Weights of a small image classifier.
Model: 32-pixel images, norm batchnorm, depths [4, 4, 4, 4], widths [128, 256, 512, 1024].
Training: adamw at rate 0.0037, 6000 steps, batches of 256, held-out accuracy 72%.
Data: 145000 training examples, 10.6 epochs.
Rows from block 8 of a small image classifier, named by matrix and row number. Rows with one number belong to one channel. Each number is 128 + 32 x the weight over its row's rms, rounded and kept within 0 to 255. All counts start at 0. Numbers have three digits each.
Before each channel's rows are labels from the 100 images, of 14848, where the channel reaches its highest value: "responds to" is what is common among them. Only what is clearly more common there than usual is listed. The data: Sentinel-2 satellite tiles (TerraMesh).
# r30: branch 2 reduce pointwise conv (model.blocks.8.r3.0.weight, 128x256x1x1), inputs 128-255
# b30: branch 2 3x3 conv (model.blocks.8.b3.0.weight, 192x128x3x3, transposed, each kernel summed), outputs 96-191

responds to: water; main land cover: water
r30.65:110128156156158097138136143126106090071138114110166109100089141104154098153130121127177108158095100119088107097105098111105078100100118109121102116096121110113113112109110098111107086122101111126095091104105085083111115112111109091100085101129100106094119093101112107122108109090101112094130053232147165234124168134152084120180184180118130118225136045043093076188056231047183224168179
b30.65:184110109108094116127118097176109080140176118097115100131119148114180170110118166093183132139100095112110128080155107147185148084169097095112141185152129112134115097152096103116131105169114158108136105142191184167115102108164169114110162164155067127140121154103128073099165108092113097088

responds to: water; main land cover: water
r30.100:115129154150155095142135139131108094071136115112161108099087139101150098149125122121173114155098100115087103095102098108102076101097112101116099113096118107114113109104108091106103084114102111119098091106101083083107107107112106091095083099123100105094114094101105110119105107084100106086129063244156167242124177134155082118186188183117127113241135056056093074193065246059189237166183
b30.100:178111099105095104133113096172114082145167102095100101145129155106180164095119169095178143143093096121112124086158103155179147108170088102111146181149145120139113088154090112115141112167106157113148093147180179157109096111171164116106153162160072134128122161089134092088155101106116096120

responds to: snow or ice; main land cover: snow or ice
r30.44:137051101032104094106139119135130125129124132095115115119100140117111149093118157080138117105124140159139180148133136039160136135137162151160142186131169128043040190169178136171138148170136039167137143038150153136182159178043180139130146138167142153136178140131164040165159145080134161143066146143134105146059143066108126053143143143059063055153067160159131126137149160162142155099142
b30.44:110151106096147126101070153113145177123107135111113195137114152102110107083146111153061110131111116172142124109108149119105068229107121113114132108123118144149096120126094144130155140063093090116112086138072105090108103120100107131098071111141182117034110093127118225117093099099133147181

responds to: main land cover: crops; main land cover: rangeland
r30.76:142087126132115109143129104138092135120092166200120152129183079133124129203125141107120116150185117125145132135149130139115153128124110113115117123132137148142142130068125105133096135091124140106135140141133126132127127126140124136133123085105123090133132151127114141077080081157089147126151152061092103063153085152099141153101105106156150153058149142144123120081143055138101065109105
b30.76:117130158172142219143162142112128114126111167139194142106124099190113115161150121132124141108165100107159100103111165103113157059111136085189108113157119120099177159104174117205097132120173141175118164103120112136181178136110112160189184111101109122184178123149128073108122165141151144091

responds to: trees
r30.77:143092113157176170090184097100087146172080130124047099178158138196138152072134103175029147077140130142142134158174134134136145129136136164141138129132140156134133128109136114143115155129134132133139144133151158140133153138134131140176156123133133124136134150135138132118122120166117153165138153114132117112143124137122171147110111110148140145114128141137156152112158112132111113120109
b30.77:062116167161117158133141117068118148079063127146155122112121080160067065159144066113075130084167120095131106120073168119066124112069121117156083068122125110091141169067174113138084112064158086132126171078073070087145165126075068128150128077078142130132138079115121139119070163121128116117

responds to: water; main land cover: water
r30.80:126111140171195168108181104133068113153094108110088089162161160180158135058117076184064146084132122145127137152162119126136124116132146168147129136127151146126127133112141125148122139139120126141124129124151147128136158141126136124186149124144120122120139138129142125122121120167117158160132142124146115117137135129118174140104100098138131135120121120117173169111152120111101117114100
b30.80:071111171161112161126139114074111141077074123146161120106131074161075070163137071107080122081165114087121105116076165117074119104076117109155079075130117101084139165063178106135078104069158087125121171076076075084144168115084073136150125077077131129130127081114128134114070161124117112105

responds to: snow or ice; main land cover: snow or ice
r30.74:128143151140129128153086116136106108160113140131140147102166136104131115137118116134096144140159090112087106101089092112098092091090097089105087092084082097111111096079103058101077078089091111102090097113101083085098098109111087085101078082096084093082084102091098113092090084108084091087112147032075094026113076111085123115075074079113115116037108122123085109044138028121075036097078
b30.74:117084141144102138105135102111100135109122115084150105095198091173117117099136114090096112113139085088115063066111152096115120065116088059159105115226109088090162131102158093169086096108143104132102135101095110105141162111115111212164132107093133082129135101101207097070104129209112107092

responds to: main land cover: water
r30.24:122146185155144068171125140147132104071156126114193126083071131086153104180136136116200122175124108119098103099098107106107089111109110105121105112103112106110113109109108098108112092123113112125106102102109089091109107109108108101090087105127109112104115104106110109120111111073104102092134087225146164229129165138154057123194204198120135122222139082082073061181082232084202228163199
b30.24:182117105110112117146121114178133092174176112093111095163111166113181175104126185117193147161100105157112132095168107166185157118177101111114163184131154150156118094175099136129162133188114169108157101166197183191107105111169174100103159173170094146133140175107114100106186108098121113120

responds to: main land cover: crops
r30.52:143078106105104092134135102143108148112100167214107154133150076133132129218141151092119119156168123133165151156168137146130174135135122135134124153148167168149149162090148150154115161115133147123145153146157152154158142148145152155147143093122127092145162167141132148081083089150097165138153157073104110076157092151108143157105107111156153156069147169173129126089150068172108075110108
b30.52:112142156174148214142165150108135108129106172145197144113086099191110110164152120140122142106166108117162108111107161110110158060107146092188104111126121126098180161101176124191096138123171136179120165102117112143184178138106107125191181109101104125182178125157088067116126166114154150096

responds to: trees; main land cover: trees
r30.43:120105083070155159029184122096098126161101140123129117189154147188119151116147125107122130136126167133171162159171168129129168170171131145126179167168165168126127166139167159150135172111170128118166163134144167160171143157131171170141163149110168159170169170166121130140154160133143178173108157076135073079121129097089172114103095100110111105087083170169169172074162094170097082075096
b30.43:083128106124126174083100128085123116067082149156148160071099097123080082140132056116060095094131120076139124123089105078077084104079138096105092081094085103095124137055120106131097113046121129142090116093063081045159123130090084110168094089093109106120077102139101131124045132111130130099

responds to: water; main land cover: water
r30.17:114122132150164112123140133121094086080119109107137099106093144112145102127116106128154106141088093117080113093103090108101068094094117107118096120092124106112111115096114084113098081113097108121091084104104079075114112116107112084106083094123094102088121086098107109119104105091094118084127064235161171239123178128149096119172170170115125114232130059059103085191073230060171226171168
b30.17:162092111114076106126113075157093079105150093103109092124142144115160143109111130067150141115108077074108105073139101138164143109148080100115118167164136082116122094118097089111129094138117127108140110129161165112120110102163145131124159144146066125125117131070149102075119108113114074123

responds to: crops; built area; main land cover: crops
r30.9:154086120126115098143131109146096130123092173207113152136175080139113144204129152105116122146183119132153139143148136136124155133132105121123123132138138147137140140082135122138109140105129136113139150141137137138137130138139127140138131094106128100134134160133119139086088089160099148134146155050095094053149082144092152149094097099149145148053141151151129133067149049148093055098096
b30.9:117129157176142213133166142115127109118118166141194146102115100194117118164145121133114134115167108103159099109116161101115150053116135087192110117155114112102181162104178115201098127125175137177110164107112116128180179139116116152189177114102107115188172119150119069108115167138152143090

responds to: water; main land cover: water
r30.73:120128169156150097155134142146113096077138117114161109099088141104149106146122130123174126152111106115094104099110104110106087108105113104117104113100116113111110108104105088105104093117110111121103099105108093091108108107111106098093088098125106109100113100105107109119107109079099108092130074255168166249119189134163081115195194190116129112255135069069095078205077255072192255164188
b30.73:167113097096105099143110104164128097151160098098092113154122145104171156090120167109170152148087109139115131096154104168171148114164091109106146171138158135142112088153084129116137120165098151116164087143173170152101089114158161106102148157151089147112130159092128099098155096100121104122

responds to: main land cover: trees; main land cover: water
r30.32:138100124164191168094187104107077128161086119120065096178165153193146148066126090180055145082133125143138136154165127129137135124135143163142134132129144152129130129111138118146120148133127130138133137129149151133131154140133132136180152125138127125131136144133138128121122121167123155161138150121141113114139131131119177141108106103139136139119123135130167158110157113125106116115105
b30.32:069113167159113161127139113070115145077068124145157122107126077159072069157142068108075127082165119090126105120072166116069120110074119114154080071128120105088141166064175109136079108064156084129122169077075072083143166123077071131150124076077139128130130079114124140117068160122123113110

responds to: trees; main land cover: trees
r30.101:160100109085129136077147119142095124138156139138143134168167122152127167140147162110115148154171156130155147155156155110133161154159119145127160149154145146108107149141151156139143166117152109116160152113135163141154135149113151157143154150116150153155146152150125109134141146151147162171080157036124053042088110077066181086089085088089082079051078160159159175035156067158087046053089
b30.101:091127114139116154080119121090113107074098142154165149065113086141090092142128070109063100087135114070146111113087121073086095095089133085132087088113081094085143140058122099134081104062135126145086118083067086059163131127095091119173111085085094102150082106139112113115063141129136118113

responds to: main land cover: water; main land cover: snow or ice
r30.127:110122125159164119117150113100063068091093098098107080111091141129142111105105075146129096118092091135074121104103085124113057094094125123131100122092132098131128118093124090128102079123093125135088083121115081074119129127126119079126086092134095103082129087096121121123107110123096124092143092209168164216144177143142108141160157154136143135204140080080124104173093205079156202165154
b30.127:144084154150078147139140085129077114065135091125157107116140110159135122166120084070116128087145073050103079074124140129133132106126086116150093141141131053082146136090153071121092068105162069096123167104119140099141161087146121142140150115100097128126130083070147105073106143117097075092

responds to: crops; main land cover: crops
r30.33:114120185113125064154136127133155124086154165110202121102065118094156100181143136087211113177099107124109127112085109069125101111113125109132106121123111086076076130131124145123130102145113074140101108072122103111126110127080127109090104108140109102106120114112129072117115109063109106102105092181134145193103152108121070098164169165101107099193102100104087072169095187106167187145166
b30.33:170138091096141120145096141171145106180157134090116117161105179104167161092123188144194131170096123175120146125161105160175130168165125122097175173118146164176107097192087147126181148179094165114152084176196170200103102121150166110093122176175116143106123174134106150135186098078124140131

responds to: snow or ice; main land cover: snow or ice; main land cover: water
r30.106:114139145174193152136175105151074089150099087083107082128120165150170132042100033174059134096107122151112155139122115112139090121126149160151129152119160108117118146110155128162125110142120116146113119111146118106154158157118151110182127118149122124110156131127143113126123123165125162132122152161169119168128165119124142126121119116124123122162119136137174164128154164133121160121118
b30.106:086105161149097164136141100084091120076088112129152104112127080158082083146130060089083126083148080079112101094087153120081120100081100117150082085115123085082145146057164093127082083070149086119126162086078083071136161091098082123139123084081111132112130088096127121096074145122100095102

responds to: snow or ice; main land cover: snow or ice
r30.115:112166215183143176151100151170097119146146117108167125104151190111197101132138118165117181155145096127091110117099093121113091095094119108124093104078103094119120101084106048112074091108093122124099100118117095095106113111121099090121095085124094102091102093090119119084088078116078114096122121103123132106125127123124111128093083086124125126097117080081120130108106111078086086133085
b30.115:137087108105078140142096078138107100130138070077108064129178131106138138099121130081131132126108060117074111062135109138138131087135058075114128139169133123121093106130114113144125094132103133071136109131131138123077111056141135172095134134131099137132139135065180091068131101173075073076

responds to: main land cover: crops
r30.53:125156188127108068177104141135171130096168168123178129079044100054154102203144128092196106196135117120120118106085119126123114122114122103124116105126098089121126118133117135120140108135123128128118117128114106109112105121130109118088098125135122112119108119122125125130124119077126108092146098160117150180149134149114034148181194192151149148178139107110074056144095177115195173153193
b30.53:162135095104142113158108140164152131183157124096105106179101174105163161100138189148190148175101137182128145134162106173166156163164126134107176164107163173177113099189101161126179158185105170118163093176186164198105105133155164098101142170172139156119144173124100143138187101092139139144

responds to: water; main land cover: water
r30.71:113126142150158105131138130125093088077119107107140099105092139110146102124110106128152108138099094117077107091101090108100067095093114104117096116090119105114112109097110088109097079114097112121090085106103079076108110111111108084102081092124094101084118088094106112120102106092093113084128073249162172247122178131151093120175174172118126117243131069067101081202080243072173238170172
b30.71:164088112117079097135115077156093090111156080110103103136146141112168150112108138081157140123103085087106118076153111155170146111158073103119124175165147088120115097123100088108129086144113126110153107135163172120110104103169150140115154150143075136119128132063156098071125109120112072119

responds to: trees; main land cover: trees
r30.120:118102089075167153036184133095100115152097129122152115168132165176136140104141107112151121120121170152157179165152164106150152167171156160149177173163170145102105178165179163168147166145166107148158160112156167166179161174113177162152166162143167172162174164163147108156172174120155169173089124105146075107098143082100174093108099102089089088110076122119179187095133126119100103080099
b30.120:101140085097139172079062141105136109080089152153133178073105128102098094125110060129077093106112106089133150120105087079093071131091134083078110103090084117110099122067102115135123123050089156134091095111081103055146103118103102120150070112125110114116065121141107168115049110117123141093

responds to: main land cover: crops
r30.126:121156181131104061169105138129172132092163167125178130080046101059154104205145131089199107194128126124127112109087127123130118131125124107130124104130095094120124112136112138117142112139132122136124123128120112115109105114128106125085102129138129113125104125127131125133130124071128101099147093161119149180149137150115036147178194190151151153179139108109078058150094175112194176151190
b30.126:162135096105142109157111140165151129183158127096106109179103174106160161098138191149190147175102140182130144137160108172165154165161130137105176163107163173177115101191096160125179157185106169121162092176187162198106105136154164096100139169172137155117142169127103144141187103092140140148

responds to: trees; main land cover: trees
r30.8:134097120162188161103195097103083141171078128131052102184160148202142148067128099180030138077139130145142136159166132134141139126137140164146137130133143148134132131114136118146122152138132133139138144132152154140134155139135131140179153126140131121135136149135143132121122122164120150162139155123137118120144127134125164147117115114144139142121125141138155150115161117134116120119115
b30.8:066112168160114160133142115069116154080065124146156125110123076160069065158146066110075132084164122096129106122073168119068124118072120119155082069125125108091142167070174112137080110065157084130127169075073070085145166126072069129148127075076147128129136080112122145118071161120127114119

responds to: water; main land cover: water
r30.92:119154183154149067166123142143132104071165125114206128083071134083161101191140132112213115183117106121089106099098102106107083105107113109120104110105114102114112109110107107107117089125107112126100094104107086091106108109108108097092084108131103110096112099104112108123111113075110104092133080209133164219130154136143066126183196191122134122206133068069074063173071214073194209163191
b30.92:193116107115112126129120114184121084172180117096120097146118171113190182116117184113200129160108099143107135093173105148193154114183106105117164194146130138154119100174107125131163127191117174105135107168204191196112109107177180115110165177173087127154129178116119102105188112104118114110

responds to: snow or ice; main land cover: snow or ice
r30.67:121156172154134141157077118146101102149132113112144140091153148103170104126125106144090160145149083113085106098089086117099085087086100090107085096078086093116114097080103058101076076097086116105089092114098077080098100110114089082106078082104081094078088091087098115092089084107086096083119144066093112067118102119104118119078074076115120120061116118117094114077135065118077060115078
b30.67:123086118105096134120100094118108122113121097065123099114207094133124116081134120089102126103111073103092077065113123115121121089121072070125100123232125104081119105105133109158086100112105101104123115103101118110105129086120115224129132107098123106113137098085217109068110098207097100091

responds to: snow or ice; main land cover: snow or ice; main land cover: water
r30.30:116136170185199160151176106176062101149112089083126081145135169158166122045103028186067146089130123151123141152145123117141107123130146168152130135131150126119121133115141127151130126150125118143122130117158135124138156146122137121183144120151122122116142143133144120128118123164124152150125153147155116147129151122118158132109108103128127127142123134133175170118158143131104143116106
b30.30:084107170156102165131144103082100125081083114132159105108132077165082080155128072096084125082156092084112103106083166121079122098084105113161081082124119092084146153058177099131080088073155092120122168080080082078136173101093082127140123083079117132124123089105127122100072152126104099099

responds to: snow or ice; main land cover: snow or ice
r30.90:115170197173140154157091130152099119144138111107147134100152159117179101128136113153099163144137082118081106104093082128106082084079107099114081101075100093129130097082104059104074077104081130114085088128105077082101103106129096078116083081113077092078097089083106128089085080114082107086131132102114137104131122125120113131095088090124131126095123107107104115112123102106092087136092
b30.90:129096118106087138135099086124112115119126072075109075132190113117128124094130120087115130110114062114070099063121121134125125090124050076121109128204135114097102111116121117149104100120105113068134115114115126115078118057129122197102133116113114126116139116066198103066119104181075087085

responds to: main land cover: trees
r30.55:148129121103133150080139137135100121151154126125173133161174153153131162125145154120131144152171163142158172163158158121144153158164147164141169169158167146115119169151176165165151170131158120131159155126149169149177162171125172160168165160130157166156167157157137121142151157154152179179082155042131058048100121078076184097086074081098085095053081147144167187038148075142076047057078
b30.55:101118110137115169077113120104109103071108143162164153054139100134106105151122077106069096095136115059144121119105105068099092104102136090123098102122073093094135142060127094148095101066133147145081120094072101056165131125110104144176111099100090101153073113139136125115059140155131117117

responds to: main land cover: crops
r30.34:122140191141112061170116136143168127081164167118183124084041101065151103201142139092205111190123119120123108107082123113124113126121121103129119104131097094112116111132106137114138107136127114132117115117116105111108102111116107121084098124137123111121102120125129115129125122068125103096139092168126152181141141138110044137175188186142139144182122109110082060160095177113187180152186
b30.34:162131089100139110153105138164148120181157125096108109174104174101162160095133192145189142174098137179127140134161105169168150163162127130100174165110159170175110098190092155121178153182101169118161085176188162196105101132153163098099135169172128150113137170127104142138185100088137137141