A small image classifier, trained from scratch.
Training: adamw at rate 0.0037, batches of 256, held-out accuracy 72%.
Data: trained on Sentinel-2 satellite tiles (TerraMesh), 145000 training examples, 10.6 epochs.
Rows from block 9 of a small image classifier, named by matrix and row number. Each number is 128 + 32 x the weight over its row's rms, rounded and kept within 0 to 255. All counts start at 0. Numbers have three digits each.
After each channel's rows are labels from the 100 images, of 14848, where the channel reaches its highest value: "peak on" is the class under the peak; "top examples" is what is common among them. Only what is clearly more common there than usual is listed. The data: Sentinel-2 satellite tiles (TerraMesh). In brackets: how many of the 100.
# r30: branch 2 reduce pointwise conv (model.blocks.9.r3.0.weight, 128x512x1x1), inputs 301-343

r30.29:119124153146115131177115136141093143151147157096091113135095046144120050091129113144153147137105152105108129097118129135090119044
peak on: water (93)
top examples: water (97); main land cover: water (94)

r30.84:204130132134234121134120057142089146151110162075159116103091103108128103092139102129095109114112115108112140111095077074095143116
peak on: water (94)
top examples: water (98); main land cover: water (95)

r30.88:089111089106113147118101209167128151101204136115090199132089115136119116083111139117160085155107147105083098088150115145084103098
peak on: water (71)
top examples: water (77); main land cover: water (65)

r30.31:170118140151169094033105086166070149167142163052166140180133059123127055141157095140126202151124131117162143149147153123150131094
peak on: snow or ice (82)
top examples: snow or ice (86); main land cover: snow or ice (80)

r30.80:167116139148136092062098080159083134149122175065149135163142052135130049150159104170145199157134145118170148157171159139159133086
peak on: snow or ice (77)
top examples: snow or ice (82); main land cover: snow or ice (75)

r30.28:147109133155196117043103129163025141183153159017165164199133080122126073131148116127114183140121119113157136138137137115136131112
peak on: snow or ice (80)
top examples: snow or ice (83); main land cover: snow or ice (78)

r30.19:178143146149087115143130044115166134076092178132154101111137117159148118147160108213161157164134180135150158150164154143150151126
peak on: snow or ice (52)
top examples: snow or ice (72); main land cover: snow or ice (54)

r30.90:120142077088105111129133094128138109129094131122089129065077093131153090082093104076158039158097147159065137074148080150082122098
peak on: rangeland (74)
top examples: main land cover: rangeland (76)

r30.2:063147096106055140169137143096172116088122119158062117064082116175210111082154094095162052164102177218083183081123099128081178119
peak on: crops (42)
top examples: built area (65); crops (65); main land cover: crops (56)

r30.117:086162110114045152217147139075185137062127136163072092080105141187199138114149102151166069168108190210107178107145128133112180150
peak on: water (30)
top examples: main land cover: water (35)

r30.91:157115140158182108038093105164044139173147162029158156180132062121128056136153106136118192147124123117160143144143148121146134098
peak on: snow or ice (81)
top examples: snow or ice (84); main land cover: snow or ice (78)

r30.27:104135161146183182141127201137143137131225143151110162144105146086086145105121149116133122115122095035105096105122159144102096134
peak on: snow or ice (41); water (34)
top examples: snow or ice (46); main land cover: snow or ice (43); main land cover: water (29)

r30.59:054115100104046136178132183127143100107139106126076123116133120135122118111132167098133106115159118153099129109117129153104121118
peak on: trees (96)
top examples: trees (99); main land cover: trees (96); clouds (47)

r30.33:181085138144186078128090127126020141156138177040125110210131098120121093129129117135131184147137116119148124139143094117134126119
peak on: water (94)
top examples: water (94); main land cover: water (93)

r30.69:169121131136098091100110058136119127112100172094147111134143073140134073155157102194156177162137156119163152157172161142156139095
peak on: snow or ice (58)
top examples: snow or ice (69); main land cover: snow or ice (55)

r30.85:073094161159122099123098147113085156155147117089071131116143141151104139140145122159162212145135161097174139162125146143142120132
peak on: snow or ice (56)
top examples: snow or ice (68); main land cover: snow or ice (59)

r30.75:173125136139105088097108049128124133103099182097143108134141078139135075150154105196150179162136159123167150156168147131156138098
peak on: snow or ice (65)
top examples: snow or ice (77); main land cover: snow or ice (64)

r30.37:156105137153170106037086107170033144183137162025160160193141066127124060149154105145127209147126132114171144155159154132157128098
peak on: snow or ice (82)
top examples: snow or ice (85); main land cover: snow or ice (80)

r30.23:213110117129217096129108052141090151146093167070142104120113115122125110106119095160096169112124133126134135131094084074108140123
peak on: water (94)
top examples: water (98); main land cover: water (95)

r30.39:064147098104064145168136151095165114087132105153065121064088110173211106085158105091158046163111174217089186086120085118081181118
peak on: crops (49)
top examples: crops (68); built area (66); main land cover: crops (61)

r30.35:100117150158138169161118215143174153108225134179108158118144179103089181148081184166120154112147110061133077145160187152149099166
peak on: snow or ice (88)
top examples: snow or ice (99); main land cover: snow or ice (81)

r30.16:067109145144080150193090200164110087147188154110057159112103075138115079095128138132158129130116139106098118092135139157092111072
peak on: water (80)
top examples: water (86); main land cover: water (75)

r30.34:180121132136123087082108045131118130110097179091146110122136066133135064146158099176147170163134154123159155149159146131150137092
peak on: snow or ice (70)
top examples: snow or ice (80); main land cover: snow or ice (68)

r30.105:103145105104093122156139110090175097099117126159070098039083106151192103079136115071153027158107162193071165075122089125074161105
peak on: built area (28)
top examples: built area (72); crops (69); main land cover: built area (26)

r30.63:180126146146219134137121107155116118154151165108164149092088128090114126082131125121111100123112101068103126104106099103085126125
peak on: water (93)
top examples: water (95); main land cover: water (93)

r30.30:173103155153157142147102139195093078180164169083175185093099111117119112094131132144136114139119127073107134105132115128097120115
peak on: water (93)
top examples: water (96); main land cover: water (94)

r30.45:154113136149156107039091098167045135176135158032162156180133057123130053143159105144125196152123131118161144147157142125151133096
peak on: snow or ice (79)
top examples: snow or ice (82); main land cover: snow or ice (76)

r30.82:171120146154127090070103077155092139144119179072144132165149059136128054158156108181147199157139151116171149162172164142166132086
peak on: snow or ice (75)
top examples: snow or ice (81); main land cover: snow or ice (73)

r30.100:114111135148169084076109097105065182157123121052098124130137110151106108126169121153146186142132157105159155147100111120123131109
peak on: water (53)
top examples: water (89); main land cover: water (45); flooded vegetation (39)

r30.20:054110105111048136178131180124142105104138103128075115117136123139123120118135169103136113115159121153104130111116135155107122120
peak on: trees (96)
top examples: trees (99); main land cover: trees (95); clouds (49)

r30.8:097143080087070129141133132129149103117123127130085142064094089156187086086131125064151035157124156197078164085127068120081156095
peak on: rangeland (71)
top examples: main land cover: rangeland (73)

r30.107:067113146143075144197096199157122095147183154128050143113102081145119083094130133137158136125115144115095123091135142163089117076
peak on: water (80)
top examples: water (87); main land cover: water (79); clouds (35)

r30.3:061097092090082084136073112111082213148082092043118120214144139188162138130168163143155122144156163176128165128121122146125173137
peak on: water (37)
top examples: water (78); flooded vegetation (38)

r30.101:075105153148091151189085197166099085147194156097062167114100060135106065094129136137159130129114137093101117094127125142089105059
peak on: water (82)
top examples: water (87); main land cover: water (76)

r30.122:041102155152134157154074224153093150144215131096073188158093100110114102086132141105129117123107100093089112082106108104084117088
peak on: water (60)
top examples: water (71); main land cover: water (55)

r30.109:064131182175170169135125243118148184115255124144091150154120124116103124121122153144134115137119134063116113120140151129122104109
peak on: crops (44); water (40)
top examples: main land cover: crops (43); main land cover: water (35)

r30.126:183095141145205093128084121141014144167122174020127116194124123117125121118124129129117175137143112123145128131130096107124132143
peak on: water (96)
top examples: water (96); main land cover: water (95)

r30.57:099129074097121142167115213175121093134175147112075201126105126163172127101157124089160084160121144184098160099131074128099166114
peak on: water (58)
top examples: water (82); main land cover: water (50)

r30.124:164115141153166097036092096173053143175137165042160153186141058127123053153155105150133213148130136112172144160162165136161127090
peak on: snow or ice (84)
top examples: snow or ice (87); main land cover: snow or ice (80)

r30.10:185078141143172077129086117124036142151141182045123101200131101125121099130131113134126180144136120122153129142144101121137131121
peak on: water (95)
top examples: water (95); main land cover: water (94)

r30.1:114132159150115128183134154106130144119147149137084090125098066147124069093126118135154141131105154124102129095128138163087120059
peak on: trees (48); water (46)
top examples: main land cover: trees (46); main land cover: water (45); clouds (41)

r30.55:181078145145159075128085125129034147155143179046127104215141099125115096138129119135131185145141119120158128146152103121146128116
peak on: water (95)
top examples: water (95); main land cover: water (94)

r30.83:166114114125133099048110074166063124155116147045187150175106063139140061114166090159146165165103145126131154116154134128124145103
peak on: snow or ice (63)
top examples: snow or ice (69); main land cover: snow or ice (62)

r30.66:096167116120054161217150131074183142063125139163085088086112139190200135120152113151169078170112196206108180116148130136119182153
peak on: water (28)
top examples: main land cover: water (33)

r30.111:107145080087080120140135113127147100122107132132084132063085093139168089085111118070151040153112145177072145078136076136080136098
peak on: rangeland (72)
top examples: main land cover: rangeland (74)

r30.71:161111137149153100040088095170050138175134164038159154180135058126129052146157105150130207153126133116167146151164156131155132092
peak on: snow or ice (81)
top examples: snow or ice (84); main land cover: snow or ice (78)

r30.21:117139079085102112132132094125141104127095132126084128057079087132159088083099105073157040159100143162068138076145073144083127097
peak on: rangeland (73)
top examples: main land cover: rangeland (75)

r30.53:184079151157146079130084143119044141146147183051125105207141101126115098140133127135138182144141117113155126150155118135143123122
peak on: water (95)
top examples: water (95); main land cover: water (93)

r30.42:154108134147155108036089105172036140180134154025167159197138063131128058146155104153130196152124133116168141150160144129155132096
peak on: snow or ice (79)
top examples: snow or ice (82); main land cover: snow or ice (77)

r30.41:147116127143195109034092101156027145173146157012155152180128074121131070130148109126107173146123117127154142136132120098135137114
peak on: snow or ice (76)
top examples: snow or ice (78); main land cover: snow or ice (73)

r30.73:184108156154163137143105124193088083178154168078180177095100114114118115095133131139128111138120123079110134110130104118097122118
peak on: water (94)
top examples: water (96); main land cover: water (95)

r30.81:124142085091119104123134072111154126122080126137099116058070097135158096077096092076162037163089154161060137065145082151078123101
peak on: rangeland (58)
top examples: main land cover: rangeland (59)

r30.97:097143085092069127147134124120161102113115128147080129062087097153187093082128120070153041154117155194072160081126079126077156099
peak on: rangeland (62)
top examples: main land cover: rangeland (64)

r30.43:178146152147109116140134042104185147071097178146148093110128124155156126142156107209155148167133175146147158146163153140146153135
peak on: snow or ice (49)
top examples: snow or ice (71); main land cover: snow or ice (52)

r30.76:118142087093113113135133099115152106118104132138077121050075091134161089078103105074156035158096148164067140073140071143076129097
peak on: rangeland (63)
top examples: main land cover: rangeland (64)

r30.78:096085153152122078144096119110103159145116137098066106112143154164112154144150103179175216154123172110180143159131140149150130145
peak on: snow or ice (39); water (29)
top examples: snow or ice (56); main land cover: snow or ice (43); main land cover: water (29)